Weights of a small image classifier.
Model: 14.3M parameters, arch vit, norm layernorm, activation gelu, layers 8, width 384.
Rows from block 4 of a small image classifier, named by matrix and row number. Rows with one number belong to one neuron. Each number is 128 + 32 x the weight over its row's rms, rounded and kept within 0 to 255. All counts start at 0.
After each neuron's rows are labels from the 100 images, of 14976, where the neuron reaches its highest value: "top examples" is what is common among them. Only what is clearly more common there than usual is listed. The data: photos of plants and fungi (iNaturalist).
# fc1: MLP up (model.blocks.4.mlp.fc1.weight, 1536x384), inputs 128-255
# fc2: MLP down (model.blocks.4.mlp.fc2.weight, 384x1536, transposed), outputs 128-255

fc1.159 [143  86  77 157  94 101  26 116 130 100 101 186  71 103 169 164 128 187 153 119 103 138 114 138 133 189 171 174 107  92  87 102  94  92 127  94 176 125 166 195 163  95 136 184 148 128 191 183 157  68 143 160 186 129 134 159 130 131  92 124 165 155 198  86 103  91  67 137 138 118  88 130 156 128 134 164 143 127 186 170  70 111 125 126 105 100 109 175 163 137 154 160 143  94 118 113  96  75 111 132 126 125 196  79 115  99 120 157 150 173 162 131 117 213  76  96 139 150 166  96 117  98 158 115 132 111 126 147]
fc2.159 [132 117 100 168 166 142 133 127 105 118 140 103 114 140 106 156 109  85 198 198 108 103  91 107 101 120 193 122  72 177 126 100 154 164  91 118  59  94 114 136 140 148 152 124 106  67 124 119 127 106 123 156  80 136 101 112 148 106  76 104 148  84 166 125  85 100 132 111 176 114  88 145 101  70 106  89  98 128  94  73  66 141 118  99 158 130 182 123 162 135 147 146 163 153 100  90 177 151 104 174  66 141 134 130 117 122 162  92  93 110 120 142 185 126 122 132 199  85  82 150 173 149 127 149 126 118 144 153]
top examples: class Liliopsida

fc1.438 [102  90 135  64 122 165 150 126 125 115 138 133 184 122  95 136 143 181 194 100  64 176 130 153 130 102 165 134 133  87 150 109 134 153  76  95 104  92  80 129 125 123 120 110 149 108 138 138 109 127 148  95 179 151 187 140 121 184 108 111 138 109 124 198 110 126 152 178 139 162 112  98 121 108 137 120 204 108 151 106 129 113 162 110 124  34 111 111  71 114 144 134 110 164  78 119 138 134 164 109 121 121 118 134 112 107 103  89 184 151 124  37  65 102 122 122 117  63 110 156 167 166  73 163 155  88  82 180]
fc2.438 [126 140 104  82 122 136 142 158 134 168  90 148 148 115 136 153 175 131 166 110 114 124 178 135 136 147 159  85 134  95 145 161 125 130 104 115 124 179 105 141  99 141 115 120 163 138 156  94 128 113 169 120 168 100 131 164  98 118 157 102 135  62 106 133 126 163  63 167 135 168 111 131  62 105 223 120 107 158  95 128 150 113  77 146 131 130 106 111  98  80 114 123 106 124 143 117 125 174 150  80 143 146 124 138 125 123 169 141 128 112 100 137 119  89 186 132 110 108 121 108 146 146 167 108 113 118 130 109]
top examples: class Polypodiopsida

fc1.275 [160  68 116 140 157 116 130 108 134 134 190 121 108 114 123 170 162 119 137 171 155  81 138 158 146  84  85 103 151 136 147 112 143 113 186 143 100 109 122 145  95 131 118 110 115 115 124 102  77 124 146 166 148 106 173 144 180 104 124 142 113 114 139 111 165 100 115 108 126 157 168 123 113  93  68 169 117 129 160 159 113 175 134 114 125 168 153 210 143 180 109 150 106 137 161 127 109  98 153  97 132 118 119 150 144 150 105 155 170  71 188 139 136 167 150 160 112 143  97 143  71 153 165 104 107  90 141 151]
fc2.275 [149 142 111 147 150  76 131 124 123 118 120 163 131 131 158 126 160 124  64 142 177 117 150 138 127 134 144  97 117 120 104 108  76 117 101 135 195 127 141  92  65 111 149 175 138 169 135  95 141 133 126 111 181 148  98 144 147 124 166 126 136  75 151 101 162  91  69 133  61 136 124  98  91 167 135  89 149  40 136 130 110 100 126 114 164 125 150 166  88 121 117 151 205  82 112 105 138  56 124 135 152 174  53  75 121 118 155 130 134 189  96 175 121 108  98  70 120  97 137 114  78  72  97 124  97  81 147  93]
top examples: order Asterales; family: Asteraceae

fc1.717 [125 132  91 105 163 140 123 118 132 120 148 143 108 155 152 122  89 136 145  83 144 144 155 165 102 179  86 112 137  93  69 152 173  89 156 157 141 120  98 120 117 137 151 164  82  56 196 183 169 117 117 180 117 118  90 111 115 107  97 101  87 109 178  61 219 117  87 113 196 174 138 121 141 109 184  94  72 131 163 132 118 136  88  97 173 130 129  94 114 158 127 114  93 128  96 157  95 114 158 147 173 120 103 171 174 147  91 154 117 139 107  82 115 103 142 154 143 123 188 128 118 124 167  91 165 182  70 178]
fc2.717 [ 64 142 138  69 137  51 149 153 134 168 155 105 128 112 101  83  36 108 138 142  88  90 155 135 118 165 149 112 195 152 179 123 149 106 155 141 161 109 112 158 131 150  84 163 153 129 172 115 166 153 147 184 183 121  83 151 147 170  53 105 128 124 166 136 127 145 121 118 175  86 143 103 139 135 111 155  98 114 149 112 177 199 153 171 140 162 154  93 105 144 129 104 155 100  99 142 118 122 182 172 148 126 132 129 104 104 156 113 103 109  98 106  90 171 186 148 115 187 107 151 100 147 119 213 126 151 154 135]
top examples: kingdom Fungi

fc1.743 [111 134 147 121  99  65  75  71 155 117  77 109 171 182 122 194 144 124 151 114  96 174 130 122 114 129  43 176 191 162  96  99  80 174 147 101 127  75 112 125 188 169 160 141 107 129 121 111  98 146 117 135 127 121  72 161  93 109  71 135 124 134 111 152 146 140 134 133 164 138 119 147 134  88 104 141 112 142 129 169  85 107  72 128 116 108 146 170 162 102 138 138 138 177  86 160 170  99 150 129 110 157 185 201 143 157  68 105 166 144 117 143 140  81 115  76 211 106 148 186 116 153 164  66  54  86 163 132]
fc2.743 [134  67 121 100 178 117 158 131 139 152 108 149  90 162 105 133 100 119  82 100  88 121 160 100 124 150 127 143  82 117 179 133  95 132 123 118 138 167  80 124 136 139 112 160  80 100  84 104 168 113 121 115  94 104  79 174  95  73 141 107 131 134 170 154 188 122 130 135 133 112  87  51 148 103 132  85 178 111 164 191 185  86 124 124 129 120 122 159 147 166 112 167 127 174 140 118 146 101 127 166  85 168 140  75 192 110 197 111 101 142 155 149 174 110 163  87 136 111 155 162 130  96  97 108 106 116  70  74]
top examples: class Polypodiopsida; order Polypodiales

fc1.626 [129 100 137 112 167 187 127  90  96  99 166 141 142 146 130 157 105 120 120 148 140 130  95 154 106 177 132 169 206 107  82 125 120  94 133 144 159 141 173 122 119 180 150 156 131 142 143 147  71 181 171  65 109 101 173 221  93  95 101 163 155 166 117 178 109 142 124 131 117 190 107 103 184 169  92 151 144 118 105 127  84 106 137 154 109 131 133  88 154  95 159 131 104  71 155 140  90 142 116  88  93 142  97 107 198 206  74 110 101 104 143 121 162 131  72 146 102 162  92 108 123 127 110 117 132 119 112 119]
fc2.626 [175 105 143 104 122 101 135 144 144 134  89 151 140 159  98 150 172  90 161 185 150  97 116 111 170 155 183  64 140 142 139 178 126 162  86 134 172  83 129 131 102 111  87 130 136 165 126 156 151 182 153 141  62 122 158 122  54  82 118 114 148 111  66 131 139 146 173 111 159  70 163 101  89  83 145 118  75  84  89  71 124 104 146  87  93 160 110 105 111 120 178 115 116 123 128 162 123 156 116 123  76 140 148 100  85 114 109 138 154 126 178  95 167  75 101 113 158  96 144 128 117 136 131 143 157 101  69 176]
top examples: order Caryophyllales; family: Cactaceae

fc1.355 [128 128 139 173  85 121  80  97  93 106 107 128 178 128 149 110 121 186  68  75 124 152  94 160 132  92 178  94  92 121 140 113 145 158 102 136 164 107 113  75 116 194 160 111 106 112 130 136 154  90 153 160 176 133 137 104 126 159 144 173 159 137 129 122  93 100 111  96 165 204 134 192 115 102 187 174 110 113 123 142  94 149 101 172 154 159 121 158 139 133 115 111 146  75 136 162 139 150 157 125 139 156  94 135 137 142 136 102  70 109 128 104  73 146 158 163 136 129 113  93 109 115 108 128  94 111  85 135]
fc2.355 [142  60 136 161  61 122 102 161 135 130  84 133 129 141 124 112  65 134 121 120  78 109 118 122  91 130 173 160 132 107 134 132 129 131 123 109 167 152  84 142 111 102  92 121 108  97  91 178 112 133  88  94 166 111  92 144 123 100 182  96 166 177 141 138 129 114 117  66 137  50 159 113 103 161 156 195 170 101 134 188 135 109 140 123 145 155  92  82 147 177 191 160 145  83 164 205 120 170 146 136 136 133 206 109 178 133 138 115 119 178 119 158 137 113 134 118 103  91  43 131 139 144 157 109 111 172  84 175]
top examples: order Caryophyllales

fc1.192 [148 131 140 122  80  93 130 172 117 132 106 108  72 111 147 116 117 123 133  91 135 127  78 129 205 155 117 141 101  74  58 130 129 130 152 127 112 170 166 162 136 155 153 137 170 188 134 100 115 149 137 167  92 110 124 123 168 107 157 134 174 156 150 123 117  98 121 134 111 156 172 159 188 109 122 137 125 157 129  91 181 105 161 159 106 118 165 127 194 166 106  63  94 139 144 139 102 117 140 134 117 111 173 125 147 161 219 172 121 160 143 166  96  81  72 103 199 113 135 152 137 162 139 139 109 100 177 166]
fc2.192 [150 136 164 151 121 102 166  76 147  59 125 141 101  87 139 131  86 120 204 152 149 123 137 112 141 154 116 127 124 145 173 127  69 185  70 167 148 124 142 115 111 120 143 138 127 131 110  78 134 143 142 141 106 126 157 184 196 148 158 119 164 134 127 123 158 180 122 123 122 159 145 109 101 115  95  67 139 122 201 102 127 133 149 120 161  93 141 203 141 194 124 108 158  76  97 137 117 123 113  94  96 127 111  86 107 176  84 111 102 115 143 126 100 170 119 136 160 161 123  45  41 142 152 180 113 116 175 145]
top examples: order Lamiales

fc1.308 [139  85 149 164 102 124  74 106 100 173 136 120  89  89 117 121 142 131  87 144 101  99 119  66 200 143  81 106 205 152 113 126 123  85 121  79 112  88 141 145  87 122 131 130 152 160 165 160  81 110 211 108 102 108  92 137 170 124  97 152 109 134  61 143 108 168 134 144 134 168 151  97 171 130 135 118 163 107 127 141 143 185  91 162 116 100 103 153  99 137 119  98 104 136 161 181 138 118 135  92 116 149 116 144  63 137 141 130 181 168 134 125 101 121 150  98 112 135  99 184 132 127 143 109 114  89 150 103]
fc2.308 [179  84 140 144 102 148 128 110 128 128 147 149  99 163 108 121 149  81  92 158 141 153 135  74 170 137 148 188 126 107 130 143 110 123 123 106 113 168 164  42 108 164  64 141 169 149 140 153 136 152 135 108 151 148  81  64  53  97  56 144  99 112 144 185 168 132 149  91 114 105 126 169 139 110 145 153 137 142  98 160  85 121 124 155 184 183 128 190 127 123 101 148 128 150 156  88 141 101 129 149 151 104 113 139 107 137 117 126 143 173 115 125 152 104 115 127 119 161 184 119 142 149 115  85 102  84 101 130]
top examples: order Asparagales; family: Asparagaceae; text has "yucca"

fc1.538 [131  88 190 132  99 141 198  89 168  81  58 157 147 114 156 141 147  94 164 129 107 112  92 152 147 179 129 153 110 136 139 129 132  95 106 134 110 119 170  98 131 117  93  87 114 137 118 117 132  99 114  74 162 102 102 127 100 137 112 152 129 187  70 179  97  72  64 156  99 149 158  64  76  93 118 160 129 158 119  84 108 136 179 127 162 162 131 110 161  75 157 159 125 176 122 106 149 111 142 192 124  81 156  91 134 147 106 108 146  97 141 110 144 143  73 114 118 108 167 109  44 145 111 185  73 130 184 192]
fc2.538 [154 118 197 108 115  96 138 162 125 121 169 111 134 133 188 102 125 136 113 152  95 126 148 124 194 164  96 123 139 143 119 105  91  72  66 169 110  88 171 144  78 147 157 126 168 160 105 118 143 187 104  86 147 113 128 178 136 124 109 129  87 101  77 153 162 171 120 129 141 143 123 102 129 140 133 117 180 162 111 156 144 100 136 140 135 176 104 118 151  78 130 134 129 141 136 164 121 113 113 118 124 188 137 126 105 151 104 129 166  66 132 138 106  86 171 134 143 137 145 123 148 161 137 126 140 141 117  95]
top examples: order Asterales; family: Asteraceae

fc1.519 [125 122 156 131 115 141 104 167 138  95 109 132 138 106 131  99  91 117 140 125  98 190 125 117 168 110 131 113  75 131  76 111 128 115  88  75 166 136 175  96 100 147 130 161 128  90  97  92 134  80  98 121 133  96 122 170 105  85  31  48  93 128 156 142 131 179 149 109  91 176 147 116 151 129 133 182 107 115 124 203 185 135 156 148 176 132 136 121 149  82  89 118 113 169 135 141 112 137 124  89 119 162  90 112 109  89 105  95 115  86 157 132 153 142  86 108 247 139 137 147 126 143 140 106 158  84 126 155]
fc2.519 [128 118 125 110 132 154 124 147 145 127 137 165 150  96 114 180 133 116 153 156 141 140  92 156  86 100 150 130 128 124 120 109 141 135 109 116 114 123 127  95 140 164 149 148 174  81 110 147 171 123 128  73 125 169 173 139 115 104 148  98 105  93  97 142 123 115 103  99 112 122 128  96 141 135 170 127 166 156 135 144 133 102 131 127  92  99 134  95 138 116  70 121 149 106 153 108 141  93 189  98 131 142 162 169 111 144 175 116 125 133  85 135 105 139  96 184 147 153  80 187 149 109 134 148  87 102 141 150]
top examples: order Asterales; family: Asteraceae

fc1.727 [117 101 116 130 141 153 148 139 124 117 110 153 164 115 135 136 101 126 140 119 154 178 166 125 135 137 140 139 122 181 145  95 168 143 147 142  26  95 106 131 180  91  86 124  56  99 133 155 178  50 185 173 116 145 120 129 132 184 109 195 144 142  74 119 129 156 144 102 130  94  83 203 135 206  90  91 104 131 111 150 149 132 116 168  95 152 121 132  79 145  63  78 140 123  87 100 125 102  90 123 168 115  93 153 136  83 200 101 103 101  96 162 116  80 123 127 182 109 122 156 155  77 122 163 138 167 159 146]
fc2.727 [255 164 165 108 150  75 115 192 140 127 133 107 110 125 170 134 117 132 167 144 164  93 110  81 163 117 165 193 131  94 143 139 135 115 117 128 151 161  96 159  78  99 165 183 118 151 101 127 161 114 140 133 148 158 176 121 134 105 146 121 108 153 175 171 150 109 115 117 147 120 184 140 163 165 133  99 163 134 152 114 166 190 125 150 161 142 161 141 102 108 141 152 165 114 126 129 123 207  95 114 160 125 123 125  59 107 125 124 160 112 139 116  72 117 122 167  87 207  90 147 140 119 122 119  87 178 171 148]
top examples: phylum Basidiomycota; class Agaricomycetes; kingdom Fungi

fc1.130 [141 128 122 137  88 146 152 145 114 121  96 142 133 137 109 121 192 135  92 100 138 139 137 113 127 108  81 199 122 155 170 161 141 153 138 138 132 125  94 102 192 125  60 150 171 160 165  86 162 134 148 180 116 139 113 181 171 190  75 167 110 162 122 136 177 129 126 141 138 114  67 108 194 103 101 140 132 115 155  97 147 137 176  87 145 125 142 159 142 168 156 157 137 119  60 157 104 132 157 138 141 116 130 156 134 121 159 115 110 177 116 193 100 140 158 105 127  91  92 136 121 139  93 102  71 139 115 131]
fc2.130 [124  77 103 125 133  84 151 183 132 136 115 141 170  98  98  86 151 156 108 141 114 149 171  90  74 150 180 149  52 141 134 165 123 171 144  94  81 129 186 137 142  92 179 101 132 150 119 108 146 151 118 136  63 101  60 163  94 110 172 106 132 129 160 109 148 116 177 150 197 146  87  97 188  91 101 112 117 138 120 127 107 160 140 177 123  72 150 104 125 103 151 173 131 156 135 144  76 141  94 105 136  96 110 167  59 137 126 124 164 147  96 150 180  78 171 120 137  35 113  93 150  85 130  94 135  75 190 118]
top examples: class Liliopsida

fc1.673 [ 93  56 106 111 161 132 143 121 156  95  75 164 128 127 108  99 180 144 181 122 116 194 106 104  97 158 121 204 111 119 115  92 127 137  81 140 157 183 102 118 131  89  84 131 179  89 153 138 136 142 141 106 129 132 106 125 108 127 157 127 105 142 123 100 113 102 137 128 115 207 123 101 140 115  90 173 150 165 212 125 132 157  99 113 175 134  96 113  76  49 144 129 126 115 156 123  90 122 114  74 155 127 123 134  94 124 168 204 169 102  90 109 102 138 130 110 122 119  83 111 112 167 114 148 157 151 123  89]
fc2.673 [135 129 110  71 122 131 127 104 141 120 120 120  93 100 185 145 153  86 121 121 114 135 149 145 125 117 143 112 124 120  97 156  78  90  62 147 121 110 162 111 161 142 148 132 150  99  95 157  95 190 110  79 123 159  65 114  69 136 137 134  65 102 121 129 138 140 119  72 116 212 142 134 135 105 174 121 133 140 110 114 134  94  94 122  90 171 124  81 130  51 109 129 131 115 123 114 169 181 165 102 137 134  68 101 119 131 154 138 136 116  82 128 154  82 140 150 103 140 108 108 160 128 138 126 175 129 118 132]
top examples: order Asterales

fc1.23 [106 104 143 148 117  92 164 113 159 106 168 113 156 114 125 148 100 140 113 113 148  96  75 169 174  76 134 174 150 129 114 139 168 138 129 109 128 121  98 133 146 135 101  65 152  85 105 152  73  84 110 132 101 142 154 111 214 122  78 148  82 109 113 117 131 167 122 147 136 150 144 157  92 143 190 171 143 116 101 138 128 134 131 128 119  67 178 185 141 122 145  27  86 146 121 140 100 161 105 152 151 134 139 178  96  88  70 116 110 144  87 150  75 138  76 147 159 119  89 159 136 139 156 123 126 119 192 167]
fc2.23 [166 141 136  86  69 111 109 103 129 106 136  79 137 137 114 120 169 127 162 125  98 142 150 160 104  72 133 168  72 100 133 115 128  63 116 162 134 178 120 138 130 161 175 156 135 126 112  93 132  61 111 151 122 159 149  64 110 137 169 126 106 158 101  60 163 103 133  90 116 139 161 143 116 107 168  84 116 129 178 110 110 120 147  86 108 175 156 112 102 126 160 164 129 114 157 168 147 135 116 113 122 144  61 186 139  82 120 176  63  97 113 108 137  86 128 105 114 133 154 163 152 112  75 102 132  68 126 112]
top examples: phylum Basidiomycota; class Agaricomycetes; order Polyporales

fc1.5 [ 88 100 141 118  63 129 169 154 110 135 123 158 139 132  76  36 134 139 132 141 142  88 141 137 124 114 128 114 161 141  28 146 151 109 121 149  75 160 111 126 140 129 120 146 130 117  47 109 119 141 113 111 161 130  76  99 127 140 128 109 113  40 136 127 148 120 146  83 161 140 175 106 109  83 151 153 101 170 165 181 126  68  43 129 105 131  87 148 186 137 132 195  83 134  96  92 144 134 146  97 197  54 179 132 118 139 163 235 181 124  71 149 210  78  91  98 131 144 108 108 189 168  88 112 136 145  80 112]
fc2.5 [114  85  89 137 112 116 115 118 121 184  77 141 104 188  45 147 172 156 121 141  96 174 131 193 108 123 169  90 122 167 150 105 131 110 144 119  84 106 105 127 100 146 148 104 125  79 110 112 173  80 190 151 122 169 151 167 135  91  98 105  79 123 142 134 129 123 155 154 148 217 177 115 127 149 145 179 142 157 151 123 138  91 109 130 187 196 124 108 131 143 137 119 110  96 139 131 125  81  82 190 119 122 194 113 158 182 119  98 157 115 125 139 170 190  94  96 166 140 107 155 186  57 119 178 123 134 104 100]
top examples: order Boraginales; family: Boraginaceae; text has "echium"; text has "bugloss"

fc1.138 [114 171 170 180 130  78 133 140 187  94 123 138 128  86 160  75 106 102 157  78 139 148 133 172 189 153  91 101 184 117  74 150 131 140 104 121 118 113 116 172 172 101 172  97 135  91 181 200  95 197 127 159 120 145 170 154 182 127 105 162 130 123 110 133 164 126 170 111 210 128  90 128  64  97 125  87 167 106 112 158 104 124 138 161 125 120 133 134  99 157 173 154 124 110 152 176 138 131 121 118 141  87 175 163 172 104 150  65 149 142 130 146 171 118 136  94 166 146 140 127 103  90 165 182 206 159 115 111]
fc2.138 [181 119 135  63 103 121 123  61  97  97 179 151 126  72 112 120 178 139 173 127 169 159  77 114  91 136 122 107  68 127 114 100 126 113 112 132  89 166 127  87 111 122 204 121 141 141 121 143 183 129 172 145 115 132 199 124  83 150 137 126 212 115 171  83 158 111 166  99 170  96 110 100 109 166 109  85 147  94 157 127  89 104 107 119  33 133 189 135 170 159 161 100 156 127 129 179 140 128 111 168  94 176  69 169 156  84 126 187  86 107 139 166 144  96 140  98 179 114 153 157 169 171 122 128  91 119  87 129]
top examples: kingdom Fungi; phylum Basidiomycota; class Agaricomycetes

fc1.715 [ 72 127 120 154 144 131 103 168 161  95 112 100  95 108 143  71  91 141 148 176 173 105  81 113 162  92 114 120 145  61  60 152 173 147 108 150 134 181 162  90 110 110  84  87 154  74 124  83  91 106 175 158 158 130  79 159 112 178 106 155  73  70 159 115 122 143 118 188 149 171  99  85 133  61 170 135 113 138  88 164 135 161 163 158  90 108 152 124 201 145 158 110 157 168 149 157  80 140 142 124 166  91 114 105 180 111 159 179  70  91 171  60 126  73  70 155 148 176 127 139 152 115  99 132  97  63 171 156]
fc2.715 [144 128 111 168  27 145 125 121 136 117 101 138 128 129  87  85 155 112 145 147 159  86 145 133  94  84 159  87 124  89 116 160 145  87 107 129 104 100 189 166 126 140 124 107 215 127 101 145 142 139 137 128 140 167 184 157 135 105  67 143 155  99 132  92 166 141  89 165 136 115 129 118 145 136 119 152 193  79 155 162 142 115 111 136  78 115 156 150 107 105 130  99  92 191 160 161 154 110 156 115 165 102 128  58 110 137 118 102 155 182 145 112 117 129 146 176 151 195 150 126  79 109 149 107 135  87 117 135]
top examples: order Asterales; family: Asteraceae

fc1.700 [111 153 167  62 128 129 118  81  88 102 137 119 193 117  85 144 131 183 119  94 141 106 131 125 134 130 129 182 120 108 164  60  96 129 138 142  74 123 108  73 145 153 109 127 108 105 129 158 147 150 163  91 175 112 121 102 178 119 139 147 103 146  84 111  95  54 113 134 143 101 186  96  83 149 216 160  54 153  95 182 142 121 106 137 128 159 121 155 176 156 171 125  96  92 148 101 156 137 100 127 179 128 117  71 112 101 130 156 156 159 123 122 115 115  76 140 149 102 102 130 138 145 139  91 127 148 174 164]
fc2.700 [166 143 174 107 161 116 174 101 175 101 179  98  78 114 153 117 169  83 143 166 131 121 129 193 111 101 150 181 125  89 158 155 160 139 126 149  90 112 106 102 113 171 164 160  91 147 127  98 152  93 153 183 164 106  98 126 125 151 154  87 133 113 106 196 119 129 150 139 144 112 191  87  89 109 144 100 144 120 134 230  79 178 122  96 134 125  97 134 100 137  96  96 111 145 122 169 150 125 151 175 208 148 102 126 122  82 109 114 169 155 143 125 135 138 108 207 195 143 150 135  69 108 196 111 101 142 187 123]
top examples: phylum Basidiomycota; class Agaricomycetes; order Polyporales

fc1.553 [152  95 187 142  92  93 134 108 136  79 139  87 141  98 170 123 118 113 141 120 131 114 139  84 138 124  98 133  87 134  81 159 125  82 149 112  99 111  90 180 150 131 140 101 124 172 133  94 144  99 185 110 130 129 132 158  99 148 147 157  92 144  63  94 183 117 142 144  82 171 109  78 150 144 158 125 133 138 135 134 119 173 112 145 112 122  35  76 105 107 135 116 126 128 161 181  89 133 133  88 182 176 152 105 107  79 165 141 139 117  62 132 127  85 108  79 156  95 126 176 170  72 183  75  98  84 158 140]
fc2.553 [173 133 196  68 131 145 142 148 114 104 100 120 109  97 101  62 103 106 167 104 151 163 182  70 144 163 101 185 100 119 112 118 119 145 130  42 112 191 134  96  67 145 108 105 151  64 136 154  92 128  88 145 178 160  89  75  56 137  99 205 133 139 150 137 138 100 127 120 171 103 110 167 164 127 137 117 115 136 120 106 140 153 108 153  90 159 108 133 145  69 120 141 147 104 208 127  71 149 156 131 161 141 132 168  93  72 157  99 156 195  84 144 107 176 163 108 105 140 138 163 150 122 145  68 104  93 117 133]
top examples: class Liliopsida

fc1.123 [103 134 162 150 101 132  69 194 109  77 119 145 136 116 146 190 121 163 144 112 117 186 169 131 119  84 125 150 108  96 175 132 162 104 116 111 133 133 164 157 160 121 101 149 182  98 169 162 106 126 160  91  95 116 139 157 141 110 114 141 117 104 106 204 132 180 132 126 151 114 161  82 127 146 170  94 117 143  86  82 133 116 143  58 115 120 100 130 153 169 174  77  50 182 147 127 121 160 121 120 143  96 142  85 130 144  94 199 141 135 141  79 187  65  50 162 137 125 157 110 136 104 126 105 103 113 108 123]
fc2.123 [149 171 122 171 125 117  86 108 128 159 113 136 169  69 125  99 152 160  92 123 150 163 133 135 122 141 103 150 100 120 111  92 141 147 138 132 133 145 112 111 166 129 131  88  84 159  75 162  94  84 163 104  53 136 105 129 103 133 140 108 119  60 141 100 136 141  80 112 119 123 107 128 125 134 146 139 108 119 126 142 139 139 131 141 143 135 155 136 136 116  89 159 128 120 196 161 124 146 104 119  79 104 129 223 128 109 125  97 170 162 100 131  99  97 186 124 136 170 121 134 156 136 103 166 123  91  91 131]
top examples: order Caryophyllales; family: Cactaceae

fc1.37 [147 210 114 100 161 133  87 136 108  85 114 177 162 116 158 147 155 131 118 122 155 122 133 180 135 135  47 100 123 111 170  84 115 125 116 126 121  95 118 180 104 115 144 130 105 115 123  93 107 143 129 152  67 142  99 122 182  98  95 198 122 167 112 152  86 115 131 112 158 104 141 165 177 113 153 142 168 182 114 156 135 144 171 129 164 145 176 214 112  71 140 100 126 122 134 113 158 164 154 103 175 121 132  98 188 145 120 151 103 113  81 108 140 112  90 144 135 116 140 122 108 149 197 130 131  71 176 151]
fc2.37 [129 168  93 127 175 149 174 133  51 126  87  99 157  79 157 116 184 161 136 111 154  73  88 128  94  90 199  94 116 135 125 124 108  98  92 157  95 158 121 215 168 129 165 132 113 216 134 171  97 115  79 148 113 145 149  95 170 125 133 136 180 234 112 145 141 113 135 165 127  93 132 122 137 145 135 124 126 111 104 109 134 137 176 140 160 133 167 160 103 163  86  64 134 126 108 147 146  86  93 160 120 133 128  62 118 114 112 112 167 162 148 150 150 117 146 168 113 152 142 113 160  88 151 141 158  80  81 141]
top examples: order Asterales; family: Asteraceae

fc1.157 [106 153 174 148 131 143 110 137 122  74  71  89 150  92 152 134  73 182  91 138 179 100 192 115 130  84  82 123 184 142 156 107  93  73 104 151 115 135  90 109 152  91 200  78 146 146 155 143 143 159 130  87 165  94 131 113 156 149 192 112 151 102  96 156 142 156 135 142 108 145 139 112 154 142 124  63 124 123 146 137 166 139 109  81 138  99 122 154  56 130 151  95 115 168 186 159 167 146  66 125  99 122  60  78  92 105 184 147 199 129 127 159 113 152 124  99 157  77 116 145 141  61 132 149  76 132 138 116]
fc2.157 [120  97 126 132 124 152 136 109 122 136 134 149 121  75  64 125 122 120 117 111 182 158 138 101 179 147 143 117 117  79 171 116  21 142 118  86  87 130 165  56 121 146  98 123 163 154 141 129 122 134 132 129 111 131 151  42 165 168 138 115 109 127  87 182 172 149 167 146 133 108 167 102 108 161  96 151 105 156 104 162 168 125 134 122 165 138 150 152 180 150 187 156 166 110 125 115 129 110 158 118 138 108 160 167 101  81 165 134  92 140 132  87  81 155 133 130 142  58 195 108 157 154 137  94  71 101  95  94]
top examples: order Asparagales; family: Asparagaceae; text has "yucca"

fc1.26 [124 122 113 144 101 173 113 148 136  90 103 113  98 127 137 129 179 141 149 106 107 137  66 117 120  83 121 146 108 109 142 145 157 161 195 105 169 179 129 206  82 112 149 118 123  90  74 121 169 111 128  68 181  49 165 138 123 147 147 107 128 149 138 154 183  98  83 128 146 121 160  65 172  83 116 170 121 108 129 128 142  98 163 166 126 146 101  64 139 149 148 172  94 137 143 151 156 121 120 122 136 149 114 147 149 114 177 158 147 136 172 142 126 153 101 119 146 170 135  96 103 118 152  93 130 116  91 147]
fc2.26 [132 180 108  61 161 161 136 150 130 196  79 157  90 128 166 108 137  95 179 175 130 161 140 168 118 162  70 119 178 159 179 167 142 203 136 171 152 153 136 125 128 147 174 140  60 116 111 163  66 119 121  84 131 134  70 110 134 134 148 122 102  76 145 143 111  80  96 127 122 100 180 145 112 126 140 111 146 127  98 125  92 113 176 159  95  64 124  68  64 129 163  96 133 124 144 130 186  60  98 170 137 142 106 138 145 107 149 148 129 147 110 138  99 199 114 134 148 182 104 120 171 138 115  86 141 125 100 118]
top examples: kingdom Fungi

fc1.324 [ 55  86 134 191 134  80 213 105  52 117 156  98 147  61 182  97 120 139  53 132 127 144 113 129 124 173 135 132 124 105  54 181 151 140  97 167 156 146 120 181 148 106 126 151 104 100 109 117 123 133 196 178  74 112 144 158 112 113 149 117 182 107  61 110 132  78 148 189 103 145  99 122 142 120  87 186 103 127 126  91 147 119 151  93 123 120 118 183  64 119 121 146 103 173 119 163 118  98 187 129 162 196 175 190 103 100 188  67  97 116 198 146  69 142 144 129 112 119 135  73 132 115 134 138 158  90 192 148]
fc2.324 [139 126 157 142 104  72 131 129 151 107 199 124 188 151 125 125 132 149 104 156  95 119 113  90  99 174 206 198 108 121  83 106 121 148  90 131 182 153 123 142 116 142  73 174  78 128 170 117 159 138 144 171 112  56 134 125 127  86  97  98 170 199 129 119 128  83 181 172 167 103  54 124 154 154 126 153 115 140 129 151  76 130 124 150 115 144 162 122 184 130 159 110 125  55 182 168 181  92 151 124  79 168 130 172  22 139  88 116  50 122 119 173 113 105  86 147 140 132 127  96 130 129 138 148 109 204 165 138]
top examples: order Lamiales; family: Lamiaceae